Rows from block 5 of the text decoder of a small image captioner, named by matrix and row number. Rows with one number belong to one neuron. Each number is 500 + 50 x the weight over its row's rms, rounded and kept within 0 to 999. All counts start at 0. Numbers have three digits each. After the name is the row's rms in percent of the matrix's.
After each neuron's rows are labels from the 100 texts, of 14976, where the neuron reaches its largest size: "fires on" is the input token at the peak. Only what is clearly more common there than usual is listed. The data: photos of plants and fungi (iNaturalist).
# gate: MLP gate (decoder.blocks.5.mlp.gate.weight, 384x192), inputs 0-95
# fc1: MLP up (decoder.blocks.5.mlp.fc1.weight, 384x192), inputs 0-95
# fc2: MLP down (decoder.blocks.5.mlp.fc2.weight, 192x384, transposed), outputs 0-95

gate.224 120:468401511516513507467533487459502424465497512460415528424499525583564471451588602452491556473469538561416494551465621433428462571504477560390491510407551470557508498506547516472435575512489491540540419373473582452523467451514577395491508476448528490570490565536560497533493476471536575490
fc1.224 109:501355464541489502402549589482546565426441581494475474434558487495520461416604506416553507499495577476560588443488509463449522605431462432482497493460525590527517509476484515516557492541395482585512438436548529575477534507510580480484573433506495525493487548477487501539450475436516563508
fc2.224 073:504587516478442508551505465545527559537469468506408530542497537514519515487526451484336491472411579483481447471532514536378617507447510411438460604597514572541522516480416528442506434527413554556474437479554512470556556516486482605498351482446429502464446490518421536517510491535490510545
fires on: "family"

gate.2 101:549460482552506552459435442426464500452477501458622419503484502487586529436497562418481503484512508462474570426497580520511484479495451520570482575495474551520466537524445421450508514520437584612447537535467496447572531456442519496493495528540345605500505415525483426559445464605630511594
fc1.2 098:435521460501513477557495528537486501542531475533533505534451480504549451452595439488534585567482429517448484495521592438496456446581452491481430476459422429536528549431450545519499522452560472577451420525478386531446462537477478518445544476478556477416512509499450513444458550470521546450
fc2.2 100:529536533499542540542415572371441447541564500560449523438489488528498487519502504404392444496506484498632523451517466495431501514462526445506534453488477526509456516469541654557484560536550531513508546493527596502486601543499554537496431531526536416434544477507507462607450409522434453427
fires on: "("; "family"

gate.249 097:481542545428524494479505528627418473577508501475490514552492498474530405394601488513504363475614488492530543513525427475447505483460528550477499475581475581541488470631471472529416525451460472552480511492490490471443527350540505527592477563463497549538498482481568541504531555514537469583
fc1.249 103:469453495468508548537429501524469560493423462535395529477502477574458464497441532458458568475472541485535551495427556417524434565511528506500487525564407463410534550468444483562642525556583526451441575500445454465549475631595492582469424498530494564547493530424472541465525534521486565494
fc2.249 089:467656504497561487428582545515564496488514483437521511540470475480535465494595508550428671525535517582437481492520492535455524508477472607521525478530465493459606485497581509491490540477486539567532499571451461528505476469492567456553538532447483482459500533518491519615496577500525425513
fires on: "populus"; "family"; "cuckoo"; "-"

gate.160 095:572525486444440546397510537512537532479452497449502555492562415563433594525491461558608485484582422474517474469506424428487575472480500487474572470488591506504466492454370488523485494530581563551484452502571564567450428520467535501527454478525534430532451509579494449470504408545460510538
fc1.160 096:600464438555462515446421463507484617441467572538476574452454415442556445573515516448598435531511494460530484551571553444448546473568484467558446500578486586596454619467518516475483545533486479627559455483565548564490480512468468523571421537444557470550510495567501550340508582471499410587
fc2.160 086:532516431496434412406493505382531398505584539469468461558463451489581449453483516547507577478494554483559530468508573427505425529571631522577541531394504496458552506517527484507511467487480452468475543472514537486435413549524340517456501504506338570531452483479470483522469557529484450492
fires on: ")"

gate.70 095:490493492449574486559475441584519530553610553585582456524377514528454438474420473467489433492488433384541461561504539522509518478406580482507503490492492484507483497614570463525497541473459442438432540462499505459554451481495512517520487474550448504519541467488501465528565501487472557480
fc1.70 089:536593474504633505477564511535511498552482560501501469533527508478500538493438439443554626501503529481444465491492583516455474474515492595472481607472560413445510524501587483568414480458496541506459472545565454462492632468394458472518509465425459554430475502557548478589507529509544589514
fc2.70 076:543423488513458526491500476513439462454436537504454541524487511532557521513485582471438465496496456495375601523538490505561515484510497454449441491433456567440487538465380551497591532463599416502579543524478548485480446416593523471470569416423492494566534520390498518476558478457542525501
fires on: "family"; "-"; "veratrum"; "order"

gate.146 086:437520490497455480545621538449488498517515494439543614489573462541478508434577542372473606544589581479505535428411507613508408508454441575500599497473524514431522446460500515420549473456481503471489519489518518508463420541471467476480506505611431534516452504561460429471519515537550498468
fc1.146 088:538586572508465527441555504534483498429561606451539483482486506458432531524523427510562559412461495427545510495493500479471555478458576557515478537451559441471463428547521483603517529453562588495555507492491481500486612475383426532389505368526466515477475522496593501448538475484510513502
fc2.146 053:473505549528575542530445495467424448593559456552480468528533585487488455567604537476571425472481476517486490491573476514419565485560526441421464534615459502561428524472533472483452532456485545412483558490539514487523530570389454544524464561522634432471500488515540498520401525600446500503
fires on: ","; "("

gate.126 093:508519531524395481453474525497458535537533601441582470534469470559513387501549446491397472400388446506501559556547489482487451604514488432452503512513545538566497534486451366534535464605501494484550504407527410603485490586454579497485462501503455653551505482556538464452476477487517466554
fc1.126 095:444437462429512420516418505429523517508552496464399509611560333433535433499459532501545397500525525501602572544561416431460496565542475485488562511483487598496479542485510448541432543507556475441534541483573480504547486519564507484571567440484500471558462555524436446498507516482462562515
fc2.126 091:539574445487559509504501566465538510529656502533532535496568443415501493555455494516528474510475441576515504527490470500501541514536563536466547500480471499462598442515524473620567449468430479394523469513543475451488496467460485507498538497441460555520370572499566519529572557517500524423
fires on: ")"

gate.320 097:556445562420487494507494570479445599618579544600477457448494533498538533431478484509505473585456462514649479536609558434459462551532469477513534525502457557519642444575539534449511501472513493459519622453500461460538486504537495546556475493442572530569577488507519553554406557578552554452
fc1.320 096:484469533491535513401470532450500560583640473515497526500450549467581607523478508489550520476500557528499495512597504550453548596603457511553531482516482560607503495533448453505467519460419563479559494443448529505461500458431492493490556490460482465481543454481409514602408508522535557428
fc2.320 109:578454495449537555514431479533409486477431513585530505482523562630484532533468618396533491538480476471547540545540540499584508430454498455411484535571483455436455497493486494479524489499491405523497579526524561525537505413418443500514569521539474577501446471487456461429541532437486588592
fires on: ")"; "lecanorales"; "albus"; "perfoliata"

gate.316 107:551470459503548537499508473420428561511503402517460536506532481467534514438466584504619498566506521528530573464449470451541505540553470489475571575501465569483521519478544429443480529516465553418438467433516555525563506472500467521582466570554491473501481489553544475491483501611473672492
fc1.316 102:479543495511459426498499535526504485530513496525487466554479490495543508392482536540409545515480552457534502441541471513406493539488668531508593503568501511511508528528513460597415506450402520454470536510538497447429465538489606493508495506518432574581499635557501553498434458469529460560
fc2.316 100:475474496584503517472546450495531454482436507385582423554564554472381563649507505511636568510565505473375463470483499482537603477529490502448462485455526440539492495492538380469480468444539475459495435482519480481485560414451425493516537533593621401533478484558490485531507574496457466503
fires on: "("; "heath"

gate.72 078:516491519497455568492507484474448536442447461441555543430520539568377474402496465385538529467572436429473498494466502401490498467439496541495468447428506437418467431512490523516508377571488560452495499511488567485460417509528515482388538466458566403426551508540408506511478568495457520425
fc1.72 079:550507447578478562577519428544556483485498448525501508434550493491553462420535507572515491495520496508429566499476529519516463467515479492481532392472571483555491511474498425467463458501513578482449457530495463568529550511514510518453458530548499459544619549459534465487505522455547502552
fc2.72 048:554439536522400508435500485427483466491442505488480472474423397588497504483437460574463461432516523436461507506450489479534451495454522463509558453464486502452403607478416613497411533576553502535439589493474557536476475646525539437475476470443439537514502518484508564568461356514445456473
fires on: "family"; "("

gate.111 109:508500504462518485497505469481508539492503473554427498493471504535409511451487541515504501597443500554448523495451455498541491495550489501552501481407528543526542537410557515541533435586408531456436550549433494569490391624490478536490515451462540504515488567547528620551469509453461452507
fc1.111 112:578474401446460532500501478572487513490455487454511451562446470481397498461469455532502517397367495429471432453437569619459525399517500469502503483561515491491561469440455529485535499465530428462478450482542563625591503414506553585428525526554419552453480527543547501500504485427496468632
fc2.111 109:507474545548457534489472539536593502509575508497489460531521458540506490474479434555442508647494485649466524560523453563431529547510564566490568431505453497421363461537550548513510443452434536417562514527516487485525576631503549482501408450476582483478437529457575558482460558471574494521
fires on: ","; "tsuga"

gate.187 084:538359430532508532506546575487555573418487514464457508493490457483566488393520523590508480407561498453462443531495475453457527481599519514557583509392471490555500477484424486560569518520537523419419464528527538481487496514510563447516535506503651419551461455512506553492509619408487479477
fc1.187 082:456537577435562560505592513526491471487503481491566451523604512440358594509543449423473468442473454421488549488397507554556504487548478520553429437396473500558512548497575446487494430562465452504553493508434471508519477406466550486471575609516516510448564446485488540504511479573564550560
fc2.187 052:433420540534508536477525536506510527428499464428466546445473402543497515431489536545527525443543574518481511487601495460397326557441476527624506500459551563640492506544480557467461563579528638524570540531476550541477475409448554456437566504453436409556524507544521533548447477476511462522
fires on: ")"

gate.114 117:537506560499486516526379369589438447577478518540464539505482469564484558528500521441482466546462535527404564436468439505498600497511547420486507472504443541497479587445486422447514491468441530526501476559505397530546361559550515537558476472581462526488549490573405584523467539474454498537
fc1.114 108:398466508497563580485434478445448517582565461423494598484450515506528483493460627535563547413540536477494464410524512525559568507550484516459566465525494525491507518497413525538423599542478538437501444511521508520493546390482499545407545616462436495538483414488413461498504425596490516496
fc2.114 100:573558534497480492523511606457472565505530463545522458550538484434492390605451407471449547461498439632573562494441475525393549551569474527412485487431414543574489492483550519432495506520530574520474427452439503484442575529433561452578512488510594496449474564547612479571485612492474477474
fires on: "("; "prunus"

gate.58 092:512596463505543401526576610569585452496410565459509492538381476530420464519591550477606504531455496520483441477492468373563543548516482483512457490413610447512521451560484458477513546477457505457491513426529554485511488531498451461449566540633570513536517515575562511484534510470445471522
fc1.58 084:524545498420596499498604584474520543557490471598507419564555466463443489577534540486584466541515397546549434477515547538576515458549457503496508497432444454468540536526478471471500513506536507497579494497472510488456504584463468472611471487605439541377456502453557469566535473497463583590
fc2.58 075:492570526496511442501473542461487439535539528440473544474433556495540498487544497571532496575454526369504515470447536570532412500511542510480467541520559512408494534526426738526519448465500456407551515488530457557535424512530578525527444517536564557500556448482578454419506368534502516461
fires on: "family"

gate.182 099:546549481510521480444509404577594507550503447412522548454535418512490517476489426475511585474526498536458503499417462423616514394463525436533622530512562478443569537511489505565459504531445460503464475488565540499502503468522598433544483455516426537539434450617525546505586488483376489475
fc1.182 099:525497427636479533433478494510495534457382581466502536485545454509508513513430554512519486476462558453497425602550514618561568552509440531564537463505550469521531456516561546507538496527538439654535513523447569536445574443497449450454483343552474521518476550456492527498475475502463574418
fc2.182 093:543450499568469530557564498482483540547488521517523519491557553462505484573498473490540480517525410495456452539426482459519536524628435581537470457480548480490421495469600409536428469472578511489530483519528524483485537535556466476464494570513610436491596522436520524499526548465455512518
fires on: ","; "order"; "field"

gate.84 106:472538508459474507584488470591520563545389479454485508495475508451476417404439411448441564521554485454482519476499540506525506522482591555500497495434539505480523543478544471521477528407461462417503522454520474473551463518494582483490555529477490530577481533480505477440496550432459579527
fc1.84 102:441563482539561547529425502469502586543623501531405423535552523440428494488499327537540569573620522436509423453434459460582515458485488458507454567452481509513463483459552539522463506555425543530489477475585467532483553486443468500411501540505499508505448508541495503616484554539499446462
fc2.84 101:538316488541394497520454496524503522446353494484530443488421581553532476505441418508529494534543515497403497521618496600535550571548504456447503594506553510423399525498427581484470500458503399595594551508524482545421538433506485514483469475488455449513520467432484536370537487460469546473
fires on: "-"

gate.115 096:445457510555500415529395514519538514464416529597585528442413403490520506463534516470518515572472505470501566477469535528515383609519497440394677528477497506566505478441455500585497557470460591525490473470481440525472597485392467535503565567534507573556506443482430547509490575511503555506
fc1.115 098:476532559503500502525515521558518439362516378466468519491442438448462574505435483489510587539585511491455560478487550421500541560434545472471502542511516537516506494523524578512470464525494615533434514415468484462477515517506616504584473521587529518467394565599426520402402505483463461484
fc2.115 085:636536469626452465527546532448450477542600515475501550556426542492514416582471516459457422433515486537584528537408493579480566592565527543503453457513546519491570517425465382575523416457592477479543432467479502447475571478570489545444431514418595425534544486425486455538518582537496518413
fires on: "family"; "butter"; "ulex"

gate.69 110:485533511448551483487564567502555511496416539501494439580452499520464527493430474477466573575461504454381523498420487519498448606594535536556501458526519491490442517543513394412533481425539400536466519479528575451468483408546512494498350519606512514491516440472589447468550504562468594581
fc1.69 106:531518475490566473532503575538529514550445508561457367556532562542465600558450575564541541497476545449564409433546555516539533554555499500474442441574444451396455466499537508548510448508513449416402493491485549564454497439399474472408512483556541544520572562616494496537507543565426564527
fc2.69 124:509432465533431463507455469589566501539503524499457469463418424463535471441583574430428436433479483551452532519381460471571536441462519445496523562482463562522537549461448551578563483558459403476573556489485512461572476583550551506467587481433559534513504421436458556546494413494544514495
fires on: "("; "california"

gate.210 113:441447454540561510516503479489404629548477504479445468563567411495520548566535578566524524515509410452487450515468509453576528419491484389544463457442433485491445488493559466484514496471450461496590472503567538477508596442517491460479465472423571436515515524508515482490504504554424367398
fc1.210 112:422461510516490518414477532441476428498487377489549599436595455542572450486587440422473483554516517474415528478432533544490499491490420438467584539532451573470459546519436495511529475391476477463463525432516452422491637514542526458579566523466556548572418391495505431483514476527567507464
fc2.210 120:510568489506483456430472558475448442536462470573474409479499504457543543560454416458519449589425525463574418493462500426567547480497540475512518550448534495639447544456498412512492555441511493596371505389466490492484495578548447455503541450383408490584459476528553495538487470531512531592
fires on: "-"

gate.369 093:488567411420494496603520491443614436547517470437456569571420500445486504497460452603494494512467525489420528429442488473564473498496592547545565482492532575491526480515551537491526510524470519447444566504484493421552453411515518526484509559642489572557498547519466492466438560416512365558
fc1.369 103:489504573544522517499451528559500548397457478669528489478529420558530519520405441436450502449482530473490595469488488482482494400548427471469456521509481553471475527482433581513485475418515469534526490479426486546532519543420507544489461521455478525441525568455511539434548497446502539451
fc2.369 103:533406494420615528547492509434469539458465457553528494507526522592552496425464477485475472450511503491592438487462522402471541526472536431539504521505391524545410473477533539516449578513519539561484434434433493507559582487464361457499578460562550477514385558561539482587501553501428498505
fires on: "-"; "spurge"; "euphorbia"

gate.340 108:467487536355552474502546452561501622505538498449515389495543481457449523484579481477479515530453522501514364462420534330557435523518515497518558477497432504533543475579502478432508537471557523499537499432492471509603560581487499437555530631443498531389538439588486499511549446527472421460
fc1.340 112:503472516485521499451457419533534380460496506412497456521407524534463534482498497472518466539585513491478515519551566594503505423417493513512584475513494470495467496518394496442421526571480501517479578508502519520545483425533526479421511666505523533415606436493472503498548550576542475567
fc2.340 109:490411514614369476505495510502511582486485522543523434495509491484521552486476481371532562566415508496371517494513502463477591524506454480543502499385491561452504472537518550536564478448477461551530495477563497554419536549466436465509559511493515581559495648455449542489497446505433539515
fires on: "-"

gate.310 083:396516520565490529462487480636468535536380492418500578480554480511550499456499465480559544523530529538466504500426462481518484559472479507533477520526498432431572570527569587432418515450554453491471524493527467333451489538434525409673545569438558561442497453532455463490498456476445495498
fc1.310 093:476479408458530516551514474504433509469466454493448383550493522423534526500439429445427478468429529470544562435468532600460495438523519427425573480443544518501467543403487519524534468562363493505564539615404466519633449492490492523507498368525441483374475471398469553439475461522517540471
fc2.310 089:427467447449562533459491509519552511486411551411546472496535479536483508415458550444565562515569513539525474437463580433541408526454432485523549503495571432448523517545568530529525449545483437621456451484514537479493594416442550444481451459496475588514444519561418491462550537466456563495
fires on: ","

gate.51 095:453496492463576446516409501588489526472601491526496518398377455494459593495521488556506470573486520461470482516491500484572451446500436428547470568435520555564495407465478534514479557499464558606484538475445503517523543487441534420501507525575525454462479485555473375558561389492515471471
fc1.51 092:521425521558537403589474497588508482478493612479473518465464403440463566502441452377499447485451578556465522504549533511520492637467509519426461537508528552460477542468531507573538490485413535473454444491492473482534507441459453587444545527480564564521502472614406529543476451483536535589
fc2.51 078:514536511497488510444496570512473357465531429519491533483496501489528478536462391531483533597577515475499468551511471442498448465525431494530527438566456554403485501563439454426434570404578473473536515477557488543513448413542551443490607475462500542510521445503516447460531481475483520521
fires on: "-"; "cinnamon"; "woolly"; "acer"

gate.3 109:421515598458416544500546502512356578506515567525542448573537527549574494557446516489508473476465423457536495533466553489418404531475481496536425522554467463552447518503528607491537492437509452465535559567516539594401447534436439457606501562563428509481540402468512567503520521531486466489
fc1.3 101:490549480493510473580505460553499491410418434526541425465510507485570576552512451510501530597581481503457471430476441421472482553440520432427524549547466452403477524514538532505488487523506550530526498629574406482512496555496533403601517501571473453437503483519500427466545581452528492525
fc2.3 106:511598478556482437469532496480534476544508603467476417509474427436489499515474497581490399446501493545577485499430459424449480493471525522522532473468578542598570519514470486607428505523533441514486474469529527493469581522529547499472535482504406470545514516550586517527511435577607522427
fires on: "order"

gate.158 111:512532501451464463514520468544566502580481472565478542526451506519527534424505445535464432439432460488566532534469587517483431484444465534489468540530435566649463493555480561502484446590472494498513522552466467429574435510512545589515526558437470528506498452501502515543380544450528408448
fc1.158 099:500501481471496497487462483542499567496518396556465549531511429429465539523472582578437427471437461489592513545536466522419450443455455495545524410537487493600518497448518621503465479530556560481532553520466448505557476512506419518519554551474497497522549550495391449488425590502554529569
fc2.158 078:491388479506501539551512543419455518444489416521538518491498528515491569518524564529454554472536405536389496560620477509522617502555441454541440508598454464369446489477519454437492458484579505461498529496513506454508538459437519512487416495517569577507450471457447480414542540473466541621
fires on: ")"; "holostea"

gate.335 099:421486497490452509495446540449550503445474516459573550513587438421552473522502527543461511531534440561495449543389422505588604485565491411412519464388421472449588454493536495603533506513521572552386473466495466506418504475422499559508624499531526532541467553573570498516522513510455506509
fc1.335 087:434420434472456515489500477486456559437508560456497495475581518481549521448556517509568587488412510551500521473647485528501570572508489492456519532522552501515502414504524533492521508507496479541514430461547515504492557527377533434531549451501537585431410576520437515421482507454505564417
fc2.335 063:604620499497543467542491459484405575533564506521485505452475588488582481568493299531424463401491479466435502517598501554507447591557599498541504468616408492570506496512514497586544516519563435515586511493516499499506493597507475556487501533509547355497470480404532476552531535538478514301
fires on: ","

gate.125 105:571482483469456571491391506496471449466505360564516572364490413521555544494461530586532502500624455447477549508476501440585502496436515472533516545452474439517529553491417463436519503560473549469491500539500511439503520449421499416461455533573494427582466520549441356517541486492533488454
fc1.125 106:443488517496482506402510512450542457512536511410490524434427439446537394534499503492526515568451473559539569538460434518496465605580459615487548476432513548584540458476578533567480563450534563524590555369540450441484544547486570437474482476464497576567417435494526558520533539478552532476
fc2.125 135:477451493562479498442479426542541371451411531463509621475561490484441565606560452485490451492564546393503457490520485394600430449502453473431482465589464476459545476494455476525473455491419493456442554500461455452525533473457468559413495564525517510519500456478473489439503403536547562556
fires on: "("; "quercus"; "family"; "-"

gate.36 079:440413513445447593498477493609483513532526511445466487521594498444554505482594587539473487472520419583623512531516456472470554499575469484502511532539466580553475578449505436485477478502585468631526547479455470583446472469482534369521510493523591522531482534494433457442459544556471365474
fc1.36 081:551566544493472495575539518532563496497540539508449426563518490492414491487521667375494366530537491434477460481539522535494449455502546547553389531436403498486469535480459504463481512399528420434494560633436481500507458584435517463478559522515541513468534515432575489508540508611524480529
fc2.36 070:493357475553518605566525502590585547426445447485585594454495514553442552537531552492544532525572450522457494559588515500591497570505441514548449514522544472565451496475535518487465474447529543456502477470444532498617489407441484441496618542527499487510492495501481531485544555458469515527
fires on: ")"

gate.31 090:502479484565547534517539441546471493505453417572635470546448521461442596512419516519531556556547552437517347511378541486570439437550429499599486610625493542449471458548509473516489470407507436547450450510491478454503485401508544543486491479531517416595415506530549508420433552575473480534
fc1.31 098:462458532502496568443542470482429414566520503514407508551519501528559468465434623593502494490439516573522514559616481484486543435492448528490460500405508528561450535460476559506459535534473513446538604512524583532498553535481511494587472507491535504495517431465470553558428420422554408466
fc2.31 074:520506511479541519574549528513544492450483460431563575496506516520485549614468576524535453633567525557496475528627506543564522555430490509543428460636555451515518496522485468464476529448548396442530486517490469478522447397444467504509542562511424570480405492505493526458569510509517518571
fires on: "order"; "("

gate.67 092:487556393514565504505542538542533608424567532549450479545457526485461487485462425493432508597548580467440445467593511522478497481489508385475525477534503520489520549523565456559486507428456478473499542458475497509463521491408538538440491448499547549501467435467524460540461521601457450519
fc1.67 096:505502487550515387450566543532505450452520559384492480432585486496467453562449417520511536520443456519484472530474522544375419473562578574465495467424527479487488510548540519483472499518508452538550433537474414449444494488616480493527429575536496555487550551387537516502505475498496444505
fc2.67 077:533475485462537552521519509422476607420450467494557476473464486568506564516452408567601458442493521464516432437473517432496567497467436466421485550511583485602476517490454547417444555554498467507540492502472529591447550403403524406471554440515592508521500506523570456472498408508375486494
fires on: "-"; "fomes"; "spotted"; "order"

gate.286 114:567516590420512563453381506531496532528482560497440463516426514483570429445617496592454492457522492577424512625418536467486524516507509551465466519524451508526546504451482428428507542515536457481554494504464429455436522587522591491564570576459472473443603559379484542430463513551528444483
fc1.286 110:496488437567481543465557511501505434443396445483496512571537532452616469527478536632492502524478424463539413549517494472528583453470458493419508484540477479435554508525600483457571499463450517572463543447494445573456483527491527510468542511513518511426502598503552450451476441546464461523
fc2.286 168:573587436356485436531510493552537467550491525508493504519467462553556408510488517637446517436489480606550540591447515463558514471465600606535505495533469571393522532469507456495515519558346470570593513479446535541481457512526535470479536490469505543481461543458500520383557483487504486505
fires on: "eastern"

gate.244 129:524555563459507449470410545599431473604504445610426459580523537410475563394443542455493431526418480486478540455512502531437511413518513530482498527509514522518526554489473485613568472470503418497514449499383431466418503500503468591559498516484474467489524591486495435509426580527532544466
fc1.244 115:593521448527526555542569475554573581472484522504568489444479552502511470525397489435491508445553498470495491505580545478504560588579481475436507495454529404477497526654570486577489473498591496524460514496445461427468530516568471465489448446371443544561530411445494508473560520469483539507
fc2.244 138:481501531478465519498460502508450515502505504481498492513569425436436506446465513460528468452497527496578468420458497445494512469493531505452490530422541515608532572479530542537464467546447575489508453481520490482459558591491516583525497561545522461453508472553452452523406426474438492455
fires on: "("; "family"

gate.171 107:490490534501550555593458475512441432526512402517465456481477488532425553517608503471538454447445514481491485493451487478494524452478526340415556477519509484609440462501471540512488562483507480571404484463516512495532568589563488523552551543475447495491547443613515548453528481469446516554
fc1.171 098:532481493548543439413385562456426527460469523592514533522456472569407440486469541333489484491540460525526515467605569450561533526470548432437485512542468451409440492502498533520547508413565485559530518497450590457537490517526484577455409471530505557426479482471449489438498454561463618575
fc2.171 107:510547459584507443475576561474567578530608482490472542484495443488455464560408508501535399441511463556489543532508490523436504562531551588473577385430532569556475462508599511589542521569485549467473433482479508503471481526528503391530393427485552508489508546489601464530521508528488468411
fires on: "family"; "("

gate.211 117:537514458507529560472516459551481520582637508509466536430517485474637524496458486479490483549560539569585508574523459470519562593456537539546550449515461500584537565506527478497402508496479645413537519523437566392550515507401506475522538524443459526515543474523419530550450513505582531425
fc1.211 109:469506517486459493431546491441519450465506449519558511525540558555412513518511498435516510475489489457508448496460590540553450437484400430537527561490530380462489426528514432443547458457539483564495492486475432504476444381545452468426456431518476584484460516510605436413642604504419496508
fc2.211 139:448448530488457501562432526493507458545483560566536507499526435470519480436601581467410379408504514590548477520474482505515534525458473481507602555494391574490493566447463571533478558577422607466584485504513448467536499576438511581593594541487530471499506530476531479552465514487588500387
fires on: ")"; "stag's"

gate.228 096:448482550451584567536547537518446520541499544579475504510490549442423541546573512488477460555488536399570529535487535531465478609469484479497418548544529401455478436490587431442476521405599405547503527513477460498451532478557466595549492518488544442517524600465574476422496504541442571526
fc1.228 078:524517561536505508516496531550451454506588502464418464515465492506490515566517552539475455557411537493549456472474439497532509534505510596495496500492548536442456618433547496468435508564434398477585536571506389570540369544419565501396534462486560546531500536454461484481438458471569475494
fc2.228 084:540531487455659534517482541515505408443478412512513521507522503554484512566531449438545484454542527476533457514546512483530490485480431476394448480573456435390520481538557384412474500501469542475561518512494476503508426348516522473481548432514549594417511489506442421438492435531548585563
fires on: "order"

gate.7 102:555558504523536462444518479546534476538469581423449422571591496452419479493584478488485566542548530545425454462380512444530456429443567519583525516490501533425567440534472453472407492572445510493469434559575465515401472401532491503499471536519489456465483516519547570519589489441449532552
fc1.7 092:505504521519499436585577418510536482525551509542578522492515563493506500529548498441485423388443473619390589532489534526495479413525533569485542433481519459507451540525525532429527415498446544455482593506429404522506417527528468564477532603533542446525520449417378448529446477557573534545
fc2.7 087:569569490533504486533500456441472610485440464464594556472515524495501470390517453529510482456562561443483443476417546405521448506487530495550613528402521564497543521489499533539507462582558453560404489425454524473491518507496442498480595493578431561561457470538510519548536462495440479553
fires on: "-"

gate.50 119:561501491503496513544450505541463494485499540501520486515563462508464511555477459507527515508522341538513546491513589566430510428568446445413581515574489508546524491414446555411557436595483584534541466452488503399539435448499399525563537439505499496560503465554465463433578473378569485530
fc1.50 110:537572389442584529513555450675559488504558547514449529462459520441466461448551498374564476503555470506500495503421472639527537464522480483534475434456512563494530495489448522456548461510502482474466514528555476460637525503526563474577564508471434542514451515457514487482435512592571487545
fc2.50 126:466490500425526492522491560626520613514496497506481364504540508536552491498583590413480535391505477492429430504403504424414594517518522433461499586434517551557532498465503517431498577568467481506531464451545497540500518472492416498577647492592493505383493512530585461440475550465448533507
fires on: "laurel"; "balsam"; "chestnut"; "clover"

gate.218 111:476582547475481555594489518562409483416562474564500406483478539555505535535465582510502494540453427523520594587543478518439506464563471549499454463532469511476474462569538435511454466502475442611423523494539455490483351508483461552514528461501411520468504472507514555368493442622530469456
fc1.218 096:475373491479455454565551429485518519529530523527504579457447543456506471528501524481508437498482541458547481534467482475486505494429495499529473528432444554475524648446549465417470423531514535527591557488496532514535544583447519453575396490472554475522483498420521460611508407457451531443
fc2.218 106:500500492480493503513510561457442562460432569485543498525529529459453537532491537481571479556568488443452423504401501432419493531519523503449419491517547391380494462529556437590532481414566458444479450508508503492476456427523442505461485492511407561484457547537466468415491520490396485425
fires on: ","

gate.163 102:508525541486543446535514537465435564485495488523497442591551575490422487545611483459529547468514553508442445459488511487447521415563495409473564513617414490469540407546532485466454473503491492467501515475574542512458501462525466571494423523701572374564470490524589460516467553479482495496
fc1.163 096:498488457517488505486445427512473485428542549445430476513551508494510430505572513363458509557562513505541539498526477375566544441429523540530530514457425458526631503431481463532537559484472471576552542495574489495457578552559506600512530576532505492505491490469463458561441430453479476460
fc2.163 095:531483504521474551447525383517514560426472466509542502495457540556579571529474467593557630717513475493490469506544491524470597531500508526565531523537486513525366514474594547420553497456487506645468407501490501451469583481482502483489510422487417486483413539510486440463510456492487520533
fires on: "order"; "evergreen"

gate.53 093:543555425487533525463579479473365450464447511600447583537488538490455578590559465494499497568482439419465411573511441533465487473595495442526496533573557512459440478527498518431512513466590444541452489530564556519523526518543489531476523405467498426410515491471553476399522470493454466555
fc1.53 099:472388443473373505538497552569480414522520556478388574494450446479476536518502581536524407477500526544571474563412396440491518423485493539542514548535450509477513504498540449483476434645453502503465513488458535579379462541504515548525514516480477502462402543536471515407492388534442500482
fc2.53 094:501585497418502485551538503487524400476460504573499584496540521535545502522515473435528501479521563416518510522536484564500445492503667524486514471674473487316565459542519363525521468448491499464491522551412469503542395450475525474466420543451389608477466493446465510466494511586579532556
fires on: "eastern"